config.toml
train_examples = 15625
spec_augment = true
head_dim = 32
fused_qkv = false
layer_scale_init = 0.01
parallel_block = false
moe = "top_k"
num_experts = 8
experts_per_token = 2
shared_expert = false
layers = 8
orthogonalizer = "newton_schulz_5"
batch_size = 128
adamw_weight_decay_other_params = 0.05
Rows from expert 2 of block 3, named by matrix and row number. Rows with one number belong to one neuron. Each number is 128 + 24 x the weight over its row's rms, rounded and kept within 0 to 255. All counts start at 0. Numbers have three digits each. After the name is the row's rms in percent of the matrix's.
# gate: expert gate (model.blocks.3.mlp.gate, 8x128x128), inputs 0-127
# up: expert up (model.blocks.3.mlp.up, 8x128x128), inputs 0-127
# down: expert down (model.blocks.3.mlp.down, 8x128x128, transposed), outputs 0-127
gate.40 096:119164129164133100132156101099104131159129083160093124136075131128118102112172159088140130103134087119132138128132118146146082132112134112120125132132126139145131114137142111115116155088172146157092145150152114094118120156072129130124136144091130100139135156114101128151116133149113141170156118127125168116177141149094125106154127174124092080106147135169115109111092135082121174118083
gate.41 105:114100128092126127120156128114131148131118103143133120117131096133117133149115164140148175117161128088134169168117133097106146107152112165129125113149121125117178104129150154113179134149107092147148118100122143098137122116094113154140106158107122115130084134109119151097135102090133091129167139137165095116138148176058114118119153139153095109105082094102160148131171109159119123084093
gate.42 095:100125124155135092139131130108116112089149130163136136118107156173143153155122115115135117134127084182151083149140120172128108137120128063172145119118077128076112126156183137128104132121148101131126128077112112097116094104159129152126169142133139135148147166132115109145141116131105146131110128099134113096119123098167117114084183120114115168155095074114131116139133142121136143096127
gate.43 101:151144083119125107110112143110148118115115126112132136114089117153113145140127086160156167118086147118147135105174098148141121167133108140121160139094143198111124098127151107121137150123124137114153142118124076122106098155110120146093100105157111118128162178126098126141101115171129147124134132130127099135078103117133155123145112157174095058127105089112123137155078085130130139129119
gate.44 102:129132145119142115124128122102098085132138137131140145120109126145176144128135177103131135118158071153171087091128145141105152140129134115138157135107114123111122120154149118104124169127136169076131169130103068117095095123143155179146095116085135080132173114134118122121103112112100132141160138134101126122123143110082158161133125123135108132118139157104163099149184117081131138101092
gate.45 107:129138108086149132113107115158130143110122126122089147098139117122100169102128128124169094107129122143099108084139116136152131145126120112149110084136085139093096138127124166140096115185101178093140159142151153135125106127148107118137134131171113108116103141114100118117075182114141117141073118143132143097147089144141111108129097137108120114092176163109154109113129086108116172137088
gate.46 092:160117181097114131103125129104166170111133127112158100141084127160132157123135120121167149112171137172135099122165135137155106099150144120149136074122167128172168151104135152130109062121155108075114117160121124151132147137145109170121119156156124095138152128114120147126097132076145133166116116092172166132093115107132122116146125125126126141103136149130132108101093145148153106134116
gate.47 107:130127124131127117125095136109149106104113110136108145142097119142109144104120115094091151156133073163069137141129166163149111118110106117092129109114101094125138107125124127131093100074087122150127131156144113149097105128142118158102166117147131107102163158090161110110156164119165130109108134152112153090140137110081139115108132152137150074177105138133146082099147097123115078133134
gate.48 096:122125098117117155149137117174128138123098102120153126108152122162105167179110176156143105117153145133104070131119127094121136124129166152154104120139126143151129129147176137141112073150169124100146111141112105122140103140140162140169161139147131143124139172083180131134107110086117097167131125083099124116151158123119166147141129104160098138101141140129116141115159140130112172092164
gate.49 097:097119123166158153165127102111153117115163143123135156111130123146125127129097117091104160116125114126150162163096159125110140139095110120135125127120100159111093102123119158156172111172089126129122114170129108085113121123104083136141094117150108122136132128095121116129086199160105124101140121138164158089204147120108121089124172132097115123137148118160112116098119103151104117146120
gate.50 096:125125127147174179132138093162150129123119129126114121159110124124107087096125146162124099126130117097101131155124155119167158124109113133124119112121153120134111134120140112160134119101143153146107141150102146120117152151068119131135130134149136105110108111063168109166128159109120126138121077085143127117142141113117153162145091157101159142131138176156144126149169064177096120191131
gate.51 098:134107125102084098132127114128170142141131114097156132129123116155139122058126162091130143116150171127106123150120085100158150102079098074138105109130089148120131126128099097117092112133107137128151147129138120149142124098121142140098115117183125127132126140108104143155149110085139119135078125136088096166135105122126124116124153147129109126172150121101136209112111120096106164097120
gate.52 100:135154087178111109115139121111133128138128125129171179109197150124180144107163156138124089116113102144145140132112130142113121170124133127135108124119095133095098116117151173156112131128113134123121117108118087121157105093119105110109107135137107131078127111099088131087123159133106104132152102167129121125107090144103139120146092091133185127127129195148132136089100160104123134156127
gate.53 102:168104101129148139130107130117132156126114086148107105116111147113167087103123129134123127126110129111099113113136143124134118108118121125178124104143113110136183135126107130158124167116154097111119137135166104160121099166101150163108127134085131129104117076144114140149120108185120083121132163095124107174107155151125139162087134113124081152129125155162174117120161165171137116135190
gate.54 094:124130136161129130154111143127145121115117137150150124115140125140124144103104135105152138116111171138110131160091178224105130120100126137116131125186113156129144150156138121138161087113112095136126122159126129112169154142112123149159120125102121118158131152111083173146114102143134181173148130099114108110114127121108164117107164151097148083145128088154119107111102148155115119162076
gate.55 094:115086114098123141121198139151138113139168082087131142119147128134161088154113097129165139144107111111118101155138075166122112157120122165150145146121080197142126132128116152131155105107146128122150145123120181115137122132132154095088078135140130124137145158147095128149135096128119141133150135130120147141137141148150124148160130120166159152157106125128096091121126119170066120114146
gate.56 107:158110106126141117129091146097129119100108083121153131139132141136141090162103156106127121101142128095138111129146073167171117120083111110115140110102127149118113116083132138137102125179106114155112121123151141112127062144145106137125109165126156078150100126133135101081129107126123130145085123122097131133124127082170113140106123145185109072140121113104131112139135085168119084139104
gate.57 098:137123161194105114088189177131109191148127101126134133138102154092126145140150105144102150131108131133126119139149115108103152120098124149118142170082145141159081127088100204151100121121089127144124137115090111113121178130129158128129152181172105150168099125160138114113113144120125108140173144152127118126097140140137110128138111129143123136115120149130127134119110151133129130095134
gate.58 095:138137126159129108181135109125143134122109108127121169119131168138161101106146126137168182153145107096110137149189110171100113187131132154158135136132113123126114173121126148123122144123121113114137129129109127146109126142141153126102110123147113102154133148111091095149145133131076099142131150103071119118155089115184185138103109096138140134119134111161120156155120108131096128160065
gate.59 096:130102112146118141131109094079099133161114116094131110138167084122122117101141126093104151142119132114165124101066099101110126088109105116116111118144119106132112116173123105144088120159138164164144099136143093111145124153152121135126111106180128126096113105124132153117147138097116143124116155122144156079152122098131141147109089160102140086140150161144110154084121130110189162080127
gate.60 099:093108134154118169137106127121135131128140134150086151126110113114121164101135125114121097130145113155133126160125132109168084122081121123129111091142131190138103069134134145123134162113091139152135159065145116114118059116133114134141138104083129108097124128157092150107134153173096113101128130153135122124150152126143094116121122093160132170099150129163132083136127174148124101140164
gate.61 101:183126153093131175142135126116106125126145154127133141168140125165105123147146077158081139130093139116140175149120147103124140102162120140124146114130172114143154132141135143134181161149148151143134136104132120127095137109162144139102139168138152141131130095117124073137157116142144094136163160072134143139142114113105121108126139151110187095118168144113123143083194135117102141151126
gate.62 102:171138122119133165143140143139142141151162118154133152123186072119121117110120142111117151094125091174127162157124094133156196094109130144143126126136138145145105134148091094143169155156122137151099137129124184165133150139166093129159113141133130110108078137126128150099118161155134111158124154113121092159111129172136130130098171110124143144142139116151103111159159153100104145114096
gate.63 098:136139131127110115190180136120125110106137136107129139112102130144118107151104103103186121146140109128057169146122130137119101108115139126105121171116123134112119138125193107105134131091123118157106147081122131148100179139136104131144156124136140117131155117112136140121092162107110137176143151127099089113173102133117157120117100097160144113116151200143119174159119143124124130128092
gate.64 105:156117122145144093120125139112165128148154131114134147131130116147107144157139069134124137090098153174131108122160125134117184170129168166098146128111127135151136143149127136125102122105163128152123113097152150085129132096124085156138107107146108103132103133118153049146126120153118179145108122120156115145130091131147087107106186127094095127126136120136120142138121083165112083129163
gate.65 103:148130115096138139135099128138163123124118134137131147115121137123170118145145099108098167147171113106129074157075106102107107106154122133157140129182129131157101180105102100137099114116148133142122125126133139144117114145143166157132139130093126140100193104156095121140170099132081161106147123075148161121094132153164170117134117138113109135124140120114134149147085105109159170162130
gate.66 099:124125135129107151095127144143137135135139094098124155090126112164104151132150120123112159146158141106102092088132140150129117123147127138145139132104143096123197134158132114145102177168058120068149133114142112147130113127132163119131107116119117104171092140134163106149131136169109094124118147110115149114117120090150087113109128159146202146096100143115138119117156153183127109117138
gate.67 108:123125108115119137143081153170136156129090157114119149134125136090138098128162131126159136106127133114132130084108165172159177111131125145188135135114152114124112175108138096105191092127116122128136148136154083152120096129160122128115124127170124136108099133129113121124143145121134078150147115111123129123113102165139165151047136153159149111106142148123123138159157127141086156145089
gate.68 100:136129147166129097144162137138144094101116079111116121157130151177114187138107105145114130137126097158089123145088169095155162127138108111160117131161138159151088117126143151115151119127127135111105130124100147132119126092087083133138140145156156130137155107127127170092150092136124162153171088098077084122102111136120127135132148146101105157122158097098154122124143140133167150161130
gate.69 090:118130111140139148114151141120117142130124112161128116140164127157100154149109135117128096105098070086165166114121095151099168146146140130184174121158091127178114162116090171100152166120171136101153140134128123158118139121141146106133137140112115150117133159126141100141100124145099150132110136103123160115125131122114110138099081142149115103078120141118134118113111142099181151194160
gate.70 095:137124130081147143126102146138159139116154139111104127118113135130134138098129159114170121130180114113157114134128103129160118130144157132149115131170124165114138119129141182135146100118077071178106164105108142084064126111122106147114120107090160121147145108146149171102087137155100138117133097132106143172115101124155115131139105095128130094115111120084120101174145107130100084132130
gate.71 098:127154147144137141167157085127160157127122095133137122116131122121126116121128105120104145150114098084177122138116186123125147130085091112154143146151116140151145124081118136129124120137160158103141108128149106142076160096119061154134104151145128130130130118106135116099161139104144140154128141185146138140149137141108164092092097141069146115123098170105099107159170138107131101142093
gate.72 103:171114105122123095144135119157112106134140138145122154118150068129150111117120137155139098167123123142048092133123116153128139154154103154113124153092142163156124083131121124118140141110152090107116099132138114096109092092172133150124125111112140105090148147104140169102099150170113072131104094111133077150104152122159093125130117110115108124147101150156115112100125162119114093154130
gate.73 103:162125118118170144112158129088158108099127127159138117125117115133130055176155162132110089151135120181153095108102107154125114129118139127177116135169129160107124113156156101149107095115118131114118148125094129144109126142131153150142160138100127111126105155131130155127100178120122106134130128102155124116162134116157094139099117130147133167155140147148096157102108087123064083096100
gate.74 099:172137125102095174112094143128127114142122156131096127138117151100090139080130132081135118118117110140159081088110107086155159118133171120128122136110158154138137119143152142186112127109133127150106123125131172155119137128128107145105081103077136116154109098103118147122137139182100131154119100133091091125094090169139130128124092112149086146116103139126129104131135179127107099133091
up.40 096:143136122113128164159137170144120111105141116153145135129119157148131133099132172101108106113158151116182132177129115156129157113098152113089142129103109158112145066104126154130146155146114092116102075108119136083116097138141147152148130107097109118121127141123110140152111122119087123097160144122124101093123149149184105076151176126140123099133168136143093132098147081119108124132092
up.41 102:122134146125092128089134130112127145159152125108096144125141141094118176088099127186142109105108132125091118133136189096145132151160142105187155118150112135158148090099108144101134128127130085124124103130113088111157083175136103083119083104130133104124134094138109135153090120146129173133130149168163123140157114111120106130132177140125124151121105114145146136113142130177138154155139
up.42 099:120128114153125131111179177123127145117095108105117096120115164093143122124107093155098135113138155129132151137104154094123122109142098123115156118138107116115133155152096144112151088114113154083136087143167153131118128117122161107104107113131129172133125199060129161145107170147109122143139157089104071151129116120127144170110144144130106148144157135103139155111109154086127156115161
up.43 111:121116124116111122144108109168122101116088119142137127124143164123117095143151150131149085184128111136163094140138149112112140165134178167116112125080158123141146193134131137123197088113162168115115139134152088106099141090106080142170144118148138107125114112119136149136147107092129132116137112148109155134129113133104127146137130170102176123115160147128153089154119138119144073134119
up.44 093:145111143152136117124131180153151200121145126149103133107117153122134073185132110129096142122147105145130126082162132131101105139132157135144131125117119141155123128126100167142146177132135154082167135138136113078112146088109121107116123120115099151142170138120135108132130113109128137128166122104135115142123112154124144130132105106128146114156110091082141111183180093193115158156141
up.45 104:108127099108159147137106130171096169157160137119115124125133141145113128126142079113122115131123110162175134111105118140131137111123127127048163123100132108139123131127109134169123136129169096079151111115170109152131085136091137104099119150137126142162108137110127090113103111151109110157141089157113128106154120148091163168189142118080165155150133133098120130127123104101121167101138
up.46 096:154133175101117135123147089135166145144113140127164082154136141123078164165105141115078114142161132117183100126108147147126137096141080125128125121100124078136121106150147151146130105107135110094110153126121129140163116108151122140131147184087138148131139108148123118119158149069152142177092127126152121143130113124130105153174108155176140137088150094111128167150131119131141138152146
up.47 105:100135112181107136128085128139149108090103138148137135106107119111129111053125176128128155119098131116055118088113118148133110118108126133182127129139130110146099101117121139197149132130164129112134128119144120122109134142110105111155181144131134091118119133148137113160134153137108123127075129113133155142069141123093152120111133139102144131149139072074154097123120161128143120146137
up.48 096:123114147153157108098122142128144121110109158146146129157169136108129118133105124075116111162073143131157136125141142112141134100140123151095112095164155105090111128119128117155138161117150104122119116143110159163135121129157108142134133127131126135092072067128111093150126106111191117124115110133128128153074102093161157112122135123115075182120162123138115102140090148158085167146117
up.49 097:111128140148143082095141138140125137137140145145105138128143131167141150109135134130132104107108124117121114143123122123120142124146107123155114126103110142154134087154095130152162153075102121112138159119156106166127110123118109145123131087166098133117133117139133104152122104106114138113107139124137177113118137142150112160136092129101071146094161173110130174108086134082182076222115
up.50 090:139140120110152123116107162122160096120130132127115154105146133124152178184149171133096142135146124184163126153121118127103129147144144107120114171107103133138139098135133127108157114127076124129141120132145134091143087139099154120111116129084130122133187128172154147101090145113073180115139147141151175172159151111160107114157132130137088127129148118156101129141088105161114107098132
up.51 100:125129113145086131125148065145090135111131134144139142127170118130125172113097149097155140103189109175095165162142146129108104120101146090114123102125088137134158104127140109108092160162098115137103161141093164123132111143127096185145107124142099154091132130117117143121081117125146154141109106156152125093105113132118128106112133103168124151113127136146128183143117139153156171147146
up.52 107:068092129130101109147119137135154140138136121146101172116163098106117154091111106108174149152142077104140114094098168120154118167144115138122119167153137118164132144120110131127063124099135156132119155111100078110133150107146118134161087137129139119116138116116129134127149127158123109080141136126110092106150134138073205135130111103151107122156134159136125119109095132144105121163121
up.53 097:093097149120144088141132141172150096109175089097132146127136144139135086134155104124200130152078115099138116143159156135109113129109155115099146101104185145109151124100092162086150131120146149122142155144178119106110155128119130112143093121126155116179148097139108124134115147171094123096115137164157157120149107114150129136149130142108126092115139145098118094132154102125146102123137
up.54 096:153126117117102158134144108152104134131156150140124120129113134138157168126145092113182125160146108128080175114120117148153151137168107157143081090093104185141119132139115114110158105139113125118145133127125138148127082171167116148138138129123132116131140159107121137086142166073119120126125102087158197136109135111162141162165145148112119154120139108172130135179126170126133115107139
up.55 089:135145111175168120142165146110132136148152111157117129152138116134108132149149121137094111154176116123109161196128130180145118114097135159101126116130150127117150165147125124125143115136143125120102128128140181111144138114099182098116104132105122111124097104127140145111144051139092135109129140148177119111165168105127116134098167132139158137152167111171087103117159104092124098121119
up.56 094:102156101080163103106103106126139111132136116137141137084139145128087156131094148141109095154082173143113152159117132174104131083122145092133138117111109141135124086140119121130124134149138161124157132183106134113120116172112117161149149107145121117156141102085168182122152135163141170133086147115143112162148145126134063092100153123161136125106151117146122142136102131135108120142100
up.57 101:119113136079169129122173174138160121103110148129105121109106129146091108128126091138123093130104110136159140147125076088178131104128112160125106116128137128124185136134128079081152118110148171134127142112151151118081186127105187123156143127123124129120141139114112149143130157147140114112172108104112096153182140114105145139130163117118127126103124088168128125134093140134101136136162
up.58 100:171145115141144126130114126127113124127129164152161158116150141149164087151150145132118118126106145135149165124140151203105095157128128127116132133153126148112114172069130132118174121112156140148134112120123129116101120149127125116111176124148125125123145112160094097132152166114080101131110142129131132106139124110139186144179102105124142128144165125177154153155115145099119166173060
up.59 097:151134114145122122122131079145121103128152108124181110168091133161170123126168121121143102117131143137153110069095137132126138136104102145142129136149142152143107141098136136128115186134153108067126154139124112146134172103141140110131148136142121132095136150093102120087093173104145109119162082143124090155104114122092126143173076099143106116148171134119104108142137145095166133154111
up.60 106:119130107175130168116149124159124143135153104116115115113126095134124132110122061089146146164125093073136147115127088146127127128114157137129135099128143111158194117103133148166117172127109131187133113120132104160130170124110128156142113133138137114162110146094153179114113095124134140159126172120171108104123117086162139105123127097089144110123129094131135132171137159143156100114154
up.61 102:155142128107136121100161121172120123134150146140101144148139140119137115150139099143133127142128152129158116093069147124150170079109126158121144189121105143134117132139119093150138092120140123159124116091114160125111154144120122115142131113100128115092131119146111112107165114156138055135101101112149157164164110100101147138112149147125171116118106146112154117061169124115093192135103
up.62 092:149141143177119131174139116088133136128174128131128119126108141118121153153113123120147125130112103154123078128141093105107128161151144157139113161120122161154095119139120095094131147103133113109137164108143153134136155153149140096068136168121123131116152106142130091105124166111118133134157113078152177116145095130077130094109172127147094176124137198137130091143146123100134129165152
up.63 106:117147120091124123125077116091174123137120160125137134087108133110119139091183117164135107067104133179116092129139117114123122090102124115185117114128093128114099158134115162121148131133157110141137124141150154097140154154128116123175113111109112112136146136176111123180087132153109097173112142146126072159073120106133124125130118150143132130120119110115175119139127129145135123107173
up.64 095:116116081119124103126098145119148099123144077125148104143118153144127118142111105128108095167120082090157098088126111144120144159134131150172147086141140140088136095147122103154103115112157135183126152132145096143131134152093143136111147142082165140167121164094144109117150145102124146126142121155151136110083137146131090137150133138114122111100109155136113110189141182075134133104152
up.65 100:140133132167124136125150134149119137141139126140135116117141138139095151094118146139150126144122142137070135127143132170124139175091111152116150126077124154129131086116168136106157159121141141123129132133146106182124173105127100117180123119129123132152084108127145120122135179108133092146180158161078139087145140094115117144191151099141115100134076118170115124129092136126096144121170
up.66 086:141124094094072090140119142121133126119106156112185113122127146108110147100125103169104101151070171122156086158141157130138114145129092099086127119127094134160130082125131127166079121117137119133149092147118112143142108152164107121131126118132129135118119109141149116106109146127113204159166116097116147101117096127117113121146206135146099133131157117130158120094128113132122126111120
up.67 097:113134116123134117085152159080108138130157141120127123109118085162115182084117134149129162122104151139114125135117156133127111172120140159140120120142092189151111093126126083091138116130119103154126121167112098158152146139132138141168125140122132126161184153137128131111178121069126161155139145123124109106112125133120140107155102104116118089137096134141152158154082163104101115072136
up.68 106:133101111097111124106147144123111117117120107149120159094174139097103167157117110130109137160140141129138063139125135169151125120123113100101166093114135107150152133121108121149060144170160103144133124102094095127141118129143080142113180150162136122136100122165128080146122088119181110130106108145141113151121141118167120117097163118110128128105099119117122141155076122129085159153128
up.69 097:132122155067163124130127129101136166147156116145134121156134130124136093100136141107156110113118130123134127109163123118108125103110118113144127136101095156142148096150153099115133138102181077137132131101136094079107148168120081096171104121132134128100159100087113102144136149128090140098148086113138130128131110166133117130151136114134165170165154135166167110101124160135121115137051
up.70 098:156127120114133136147163103121141131105065150090112120164107179107145149147101117117142104133127155170087134126153131108142121118111144108116124114109118125151120157136139121085073096121099078164143124163131136100119130153092138139128117108150135145127116122103133119113164104112165177114160160079125118106129147100117132128120167129156138192175147148132130145101119083100086160149116
up.71 091:108154116146137104090119133130170139141122148135095116158163178162106154194130152059125117159136168129123098128134123136146148136146123160127125134165122111099156149119126154127151139076145120107158075128114128161124127093158137128128098151107144159173097134125149081118109119145153079107139118138148124158185163139107148105126144146114130119120138127141101106083141120120134121107087
up.72 096:096138116124173137131123117137114134165159114117158129095098131118166129136139153170108189135147125131128177092112185144087135120088147102085171138156144114152143131101146109130124136158141160122125117093142091154106136112133136098113110124121102106131104142114136112117157136115071147119133155136136139107121107142155109138093165141114108089087139107107093155133157123183116182110157
up.73 094:153144168147120136089085130107142134123093127130124115128131109132137145079113144105163117161168113125131114156057094143112092121152114099144104114126144139147133075155113125129072115114123141164147109143135156151154118126102164124140136118102106136137128112120145156080102168173159139135177093127137128151156137132133111141072082119136132163140160124141121086081135098119139130147105
up.74 103:115141148142091162157170109132106162146120178133084143167140141146133161177113135131132112100142098133135160144130077141122160116116151115162145169095142118141131120096120172117132113123091135115149142162126141150107152132149101110121114130143151111134149100129117144098105096155091121136141133151119161148132132160111101128111170161072131140120021135133114119125139127130139110108117
down.40 101:148139122123139100163156091124137116125134114117151145149160125137165114109134142129138170121136092182134116126136167104131073116131106144089117082137129124156120113113125121100103087122115132189115113139116064141121141155118117134150147092132098161100113120105118175130129143125129137163128127111126154169184110144114178126125117167089113145113123103166168076115094164098126146145123
down.41 101:132082137104084147122167107115124146135086065133121126139139148136159139108117162120132191107125111111149114130178151114123141155129160129143157132176156105147124114092134143087114119155123135084125126126142110133103137080132127137109129153111179116177102111128149133111122099157109067138134112118119157080150132159077105124129126114191138127137126147121120123137151092106139113101112
down.42 097:137084123074091130128098121129164077124121089141143114116147141092140117111095082166112133096115128112113122138183136136085120137110135144144084140136087115152114064107134129123146128147161099139123144149135110121127127109122123123130092114138102151131073098099120130099183086102095135147113144117154124155116093118155094147137118145122117101149149132141051104125127119116150152119120
down.43 094:135131121179130132162185119097120110112102163123138077110122138144154121149122075097136136117120117117154151103085097101203155103131147115114119119144120154172131123115115146138120106117101153173123159117091160148142157137112110168131133124139133089129149141147130123121173125110158159095166138095126153112110090119120127109147151122156146133156134163129115147077126123125106100129070
down.44 100:118134125158119125120117118134116121108118143120172146097154120144147117120143114138148122141131125091103121148130086126142132138173110184179119103134099180131139157143081144156115174142115102146096162134100165124115161136116116135103139165158132154126054188116126123142175086122143127084115121127100153132173135115122128139092146114105172134155139145118102141116121112087114125091154
down.45 099:093117126129176151116097111129145127130165153142119148101148138102100148122136087097113124114119133175101132155132139117122137124143113148094118105104113134180105100098114129166132157129150164083117147146175136112134189070125132151125101133137129121120149125101147149071129120128136150145205152152130131172146120155117124125179124156097165169102146108112134127107136131129094137122103
down.46 101:091090121154113135152134103128113109092153145148119125150161129147181129125150150103110134129190088137139155137118143144143171147134086124134090153123120167150123143114140132164125089109106097142096116115142139103143141110128133150128140124137119118141103106133112107104125091124158122147110135160155104116160120144169193140098189167156112181123127132085115102144127156146092179138114
down.47 101:158132124190166126098150161129086128125140140123150125134147102101120112121101147114148095157098143135119104105114105132153097103165092142094135180131139117138126097165065141143146123110151139153144129094156141143136119112131111147149137116142096140142071142120104095132109185157183138119124121123173137121117164151117169126122124071165118134177112141110151118129121135092102137118138
down.48 096:126101142100121131089136164100082101138139162100122144134108078157125115125136105098118148139152154126122104107104165109163154113118130155116117102122082103119079180134138118149118146150111133139107121156104118181187135115168112149152126101129134134098147153139111140112107129102183117138139124155121119147162148119160134109119072158147091094132081122119112188110142129107115109124143
down.49 107:129131167106118127119140135143127132119127116114134110128084160168084128113117113157143082108114109134125152059185160153116145139128113117125101184132113118178124104176088118134118172114102160107149135122128106115156140118096141133089059126118067144100106129126127123109097152142113115121115098136155155117084138173127138141094176134100135143158142114120129118149127143134152118130114
down.50 097:125114168137161083101138148113134134129139097092086148079131119166116134142129138159126100143126129144116135085136118103102146128122117125155136084128119155132150107117131117145152170116121106164141118131149150081108165131102158118120153102106129147192077158170095111133105108129101154108139186136140122119176142142167135128106109171101134079089128131161125121098163119106129146116140
down.51 097:149121113120094186146149109124086143135163122123133117116152089106149100157132137090156168147125120098117141114115144150125127164146181071138136143145082115124123104101128174125109134102144145162135128138103129108120135114161070167102129152115158178146107106156104151116117116143146140148115187125096130135133130128114163100118146128099117136162182126151138170134089108133106112148103
down.52 097:088134159098155115133098133168090129151130125123068133128103076129102101116130086103156104112117141117175087157130139166145128093166123123133127169125156108167112153106146149117114133123131166168145158152127113133118175098151122120132150103076156113113124143095119128108113141184110126150140122125119142159147106150109095120117134096135125119136128154179152093099111153132152173110122
down.53 099:130101107125146106102147127106141126105153136136117106144137128119132136106102144099130101158100101101144111131140115122140152146093157147113155159142157134139153153158137125148167165142126107191176161129148148106157110108164141091125168161156121136140159141127094094173148141111127142150096161152160153085109130137117102123154146061127134103135103140139115085096095161152146153125075
down.54 091:139124146136152083118120180138117100105141151162144076165149101127108098101122144135121100105162131121144163125111144096158120165130126128124149161121144164099159124162167113133145094111118123138125090136095179134108114094105151152104151138180092118104088121130147125113083125183141091117125108137174123113131132139098091136145128093105161120133172102105132137106127119143157157124097
down.55 098:158125136151125102142145146137134119150147118078138104099079110149150104164134115122123108116176093120108148157112095094140201109086123111112087176118126118137113083150138151098103091130119146131151129139130141126126129158137107139159067099089104108119157142160149146104120151123164121127103151134145093133143124112122091148140113134109094132139131078129134187123137107165109145109149
down.56 100:126123164090184084128129155116133111113131127112103115117141158129100116129109121128097141143138147114118093165114103177104114139119104100119128116085114140100127145097128130116133124150101127137147159157127145149124090156113145124140103083141087105171105168138123166122118116128124078177124135107137176100105142107164133065134102126182158150142121148149173171152139135100120156137112
down.57 105:084118094092154129077132156159163124133133142117153147110121109114108152073093130147137110143128136126126124141094142125101191143123120148107151120151099123130146125125158123059136131154172124103124130123164110127115144158136139119126120089091107105091154145144130098105150112129114146106114088103130088109142127182128133140105167111121156169189100157126137085145126159148129131106101
down.58 098:096117162088136181175126127093113147163168142176131122169137096149157129101144130101113103159104094134171124108145142141109158103139104143127144134134099116106156115116138130093100105125128110139101159133138136115117107167168134098091153139111127125160089169101134151105139144087180145126107163108144104119131099148106083148139118116142111122149161158105144118123099133128165110099167
down.59 099:130149154154132122150130106101165129135186136133118093112095160126137131101118140134125139072126123139111078083115162127096136150123100094129154171100137128137112131140130177123152150155127140137089152094111132122104139149146132077137143133093117097121172133117131105119095136142126150111108122118084115154136080167148114119152121140155089135094112137134141146172103130065119161180106
down.60 102:176122092141101091151132105109193125098105115139134103113105164144143107169171090140110153122117130105109097098134125101160139155120136118155119159184133129141186160156133112136141120155108155156139142130110127159153107143087125095074122148124148123097151138114150113134126080161103136130111146121128154119151141109133125095146123108144161125124126075139134109171102145176144128138156
down.61 099:174148144156102144130188134188125100149129133085149145151130138128119129109127147127119153099146144150121129139125160134135113150120134150089109152111176101104124142085104148116118135112178157140150110129158104146120086126143071141174117132093139154145105092174131122128112149100143140151146107082157075147155144140142143118102137117127117117098098099153087115129104129162112166163130
down.62 095:142135118172120126139073138123145135098119101148143120113121136113158142133109145139159111119144114133139127144123144110120150115141119175162145184147147092164111077152178131082126156094169092133115113109167079099130114106184107102104119145102124134121154115156150115150140155127144132171153117116125161134104145115154178105152117112137151093115145174137116132142101113187147133106144
down.63 108:122103133133108116128103132103165106086149159065112147159132159109143115137174146170145109109154109134137143123094105068144164105115160138145087171136116111098136160112129190108116133089125102143100107161140172155145092103112098113155134120097134116127112092122122147132119092154117136152079113137130123124139162125132140087094153131134098137161132158145108151165105136121141104136121
down.64 096:131114091114128147082152139131160096117124112118098141139106115123160128123113143118164102124096103092103100115139158136162160066150074125089126114153100141141123122163137154084144115109093113114151125135136149184158113126100167130110135161157153092128151154138103137135147114129165105115114090120180134118113093138138132145107082103160115117174127113124188144140121142113146114111150
down.65 096:123114121119191158109160169131129098121123135112080142115153154133179081128120146139128096132078119134175110176163135173115161094127105152140118131133135125112124140161140164125135155120101082158138117149118147114138102129146109100139111119154166152149137129128124156134126176152120107116073140122111171107136133097129160142115132146101127171123138132155119166097143120159101105072132
down.66 099:121134163128146112128161155161154142148099156135141058122143122171108133143146158083147124141129088107145153127106160099112157129136116121112152110116136163119121163114140129129125136129148103142136168113137145141108114124086151133075171138118127126117166095110120134078139119124163135090088155153119109110138172113160071128131118131160118107166112183112178119108150103144112171136129
down.67 097:140157129160205139141107161090121105098129140128067136136129093160139115125138112124086093166114138125147103141096132178172098103104120121131124134148111150106175116111126105137127108099105107124169160134131151109156146156107146105125071113144170140142164130121153130108084097123119153105155121144135142136149123112120173124145150123137078141101146149103156170117144102126139141139131
down.68 100:166146151160110146154109135159120137084126147130118125156163116092107166114170105089132109107149125130124127133112165153197120103102107141147090117092109116153140088127091147115106137136156176140139118139157111172132104153114078122097102105145151121087129117122121122109161116133161115172082104144138145156125119095159116142126106139137122100122142160141104126093155095119108079104129
down.69 095:115159150124107088161155146154158144110111141151142101144148133133166119133147129114103103186155098131120189126139122120137147153131130060168156144127124135132130142182103112149103120132139123124114105104139128117138153121152160116121137146149142169111168145128142135115156127145125078161102150110138134137143103174121170090117106102131085115172128079114145110135075099127089114103151
down.70 100:091136184098105168139133112149160120150131150154153116142139156111181145141131118133153108088119123135132109109172122122141100130144131147087171101104164134135143192148092139144146165162117103155118153143122116128106130119121153147152128135115119127143093161118175108123126101136131169136148120114142135084161096159166100113079110143103097119166140135146129113110115094148107161175158
down.71 097:165109157087158116149128131135127127129152132127123117129189116112135126088127141177125138150162115160128130131110093123084117109138105155159141093100152139157106124083164103147133130099147135149135139147134120118107127125168139097152137121148119066162101115163106128126130186149113070130147133100184092166124146169141116137143129116160133121172118136106120142144140118164166120101165
down.72 100:160107140154114087139140160105129123116123158152133111173124128135114141134132145181140138173141105126151096161116107108103118157128112134082173108124120110152126151147119091144162137121146134129149166130152140171121118117108180119148129064111118102120069127096164128104121153157112128123108167163102130121090167162144127112088136159108123152106108127133109126142068123122131170120160
down.73 096:139144117112107132115107126147106159139133168129125130137145110152138149090117144114184134125156131085150159110146138130126080109153107100136109083092146119163126151131156104117101090119122096180157124160151161106103111115171132167142167106111133120157137107145131082101129082180149123144088111164124088147155160141112103146091100158140163110136138117106141114110133144130175106133138
down.74 099:127116164128090155142147106105116140128141151129118128119163150109110176128121100156130125129135167094114130113112100140141099122104170124150099120139160140162134130163118160084125173107163113104092102116152112122130067094114162110140138147128169129154143091131131139107117131121116130130101163114172143101113118128108129121117168121087151131125071108133081080146146133143150116187080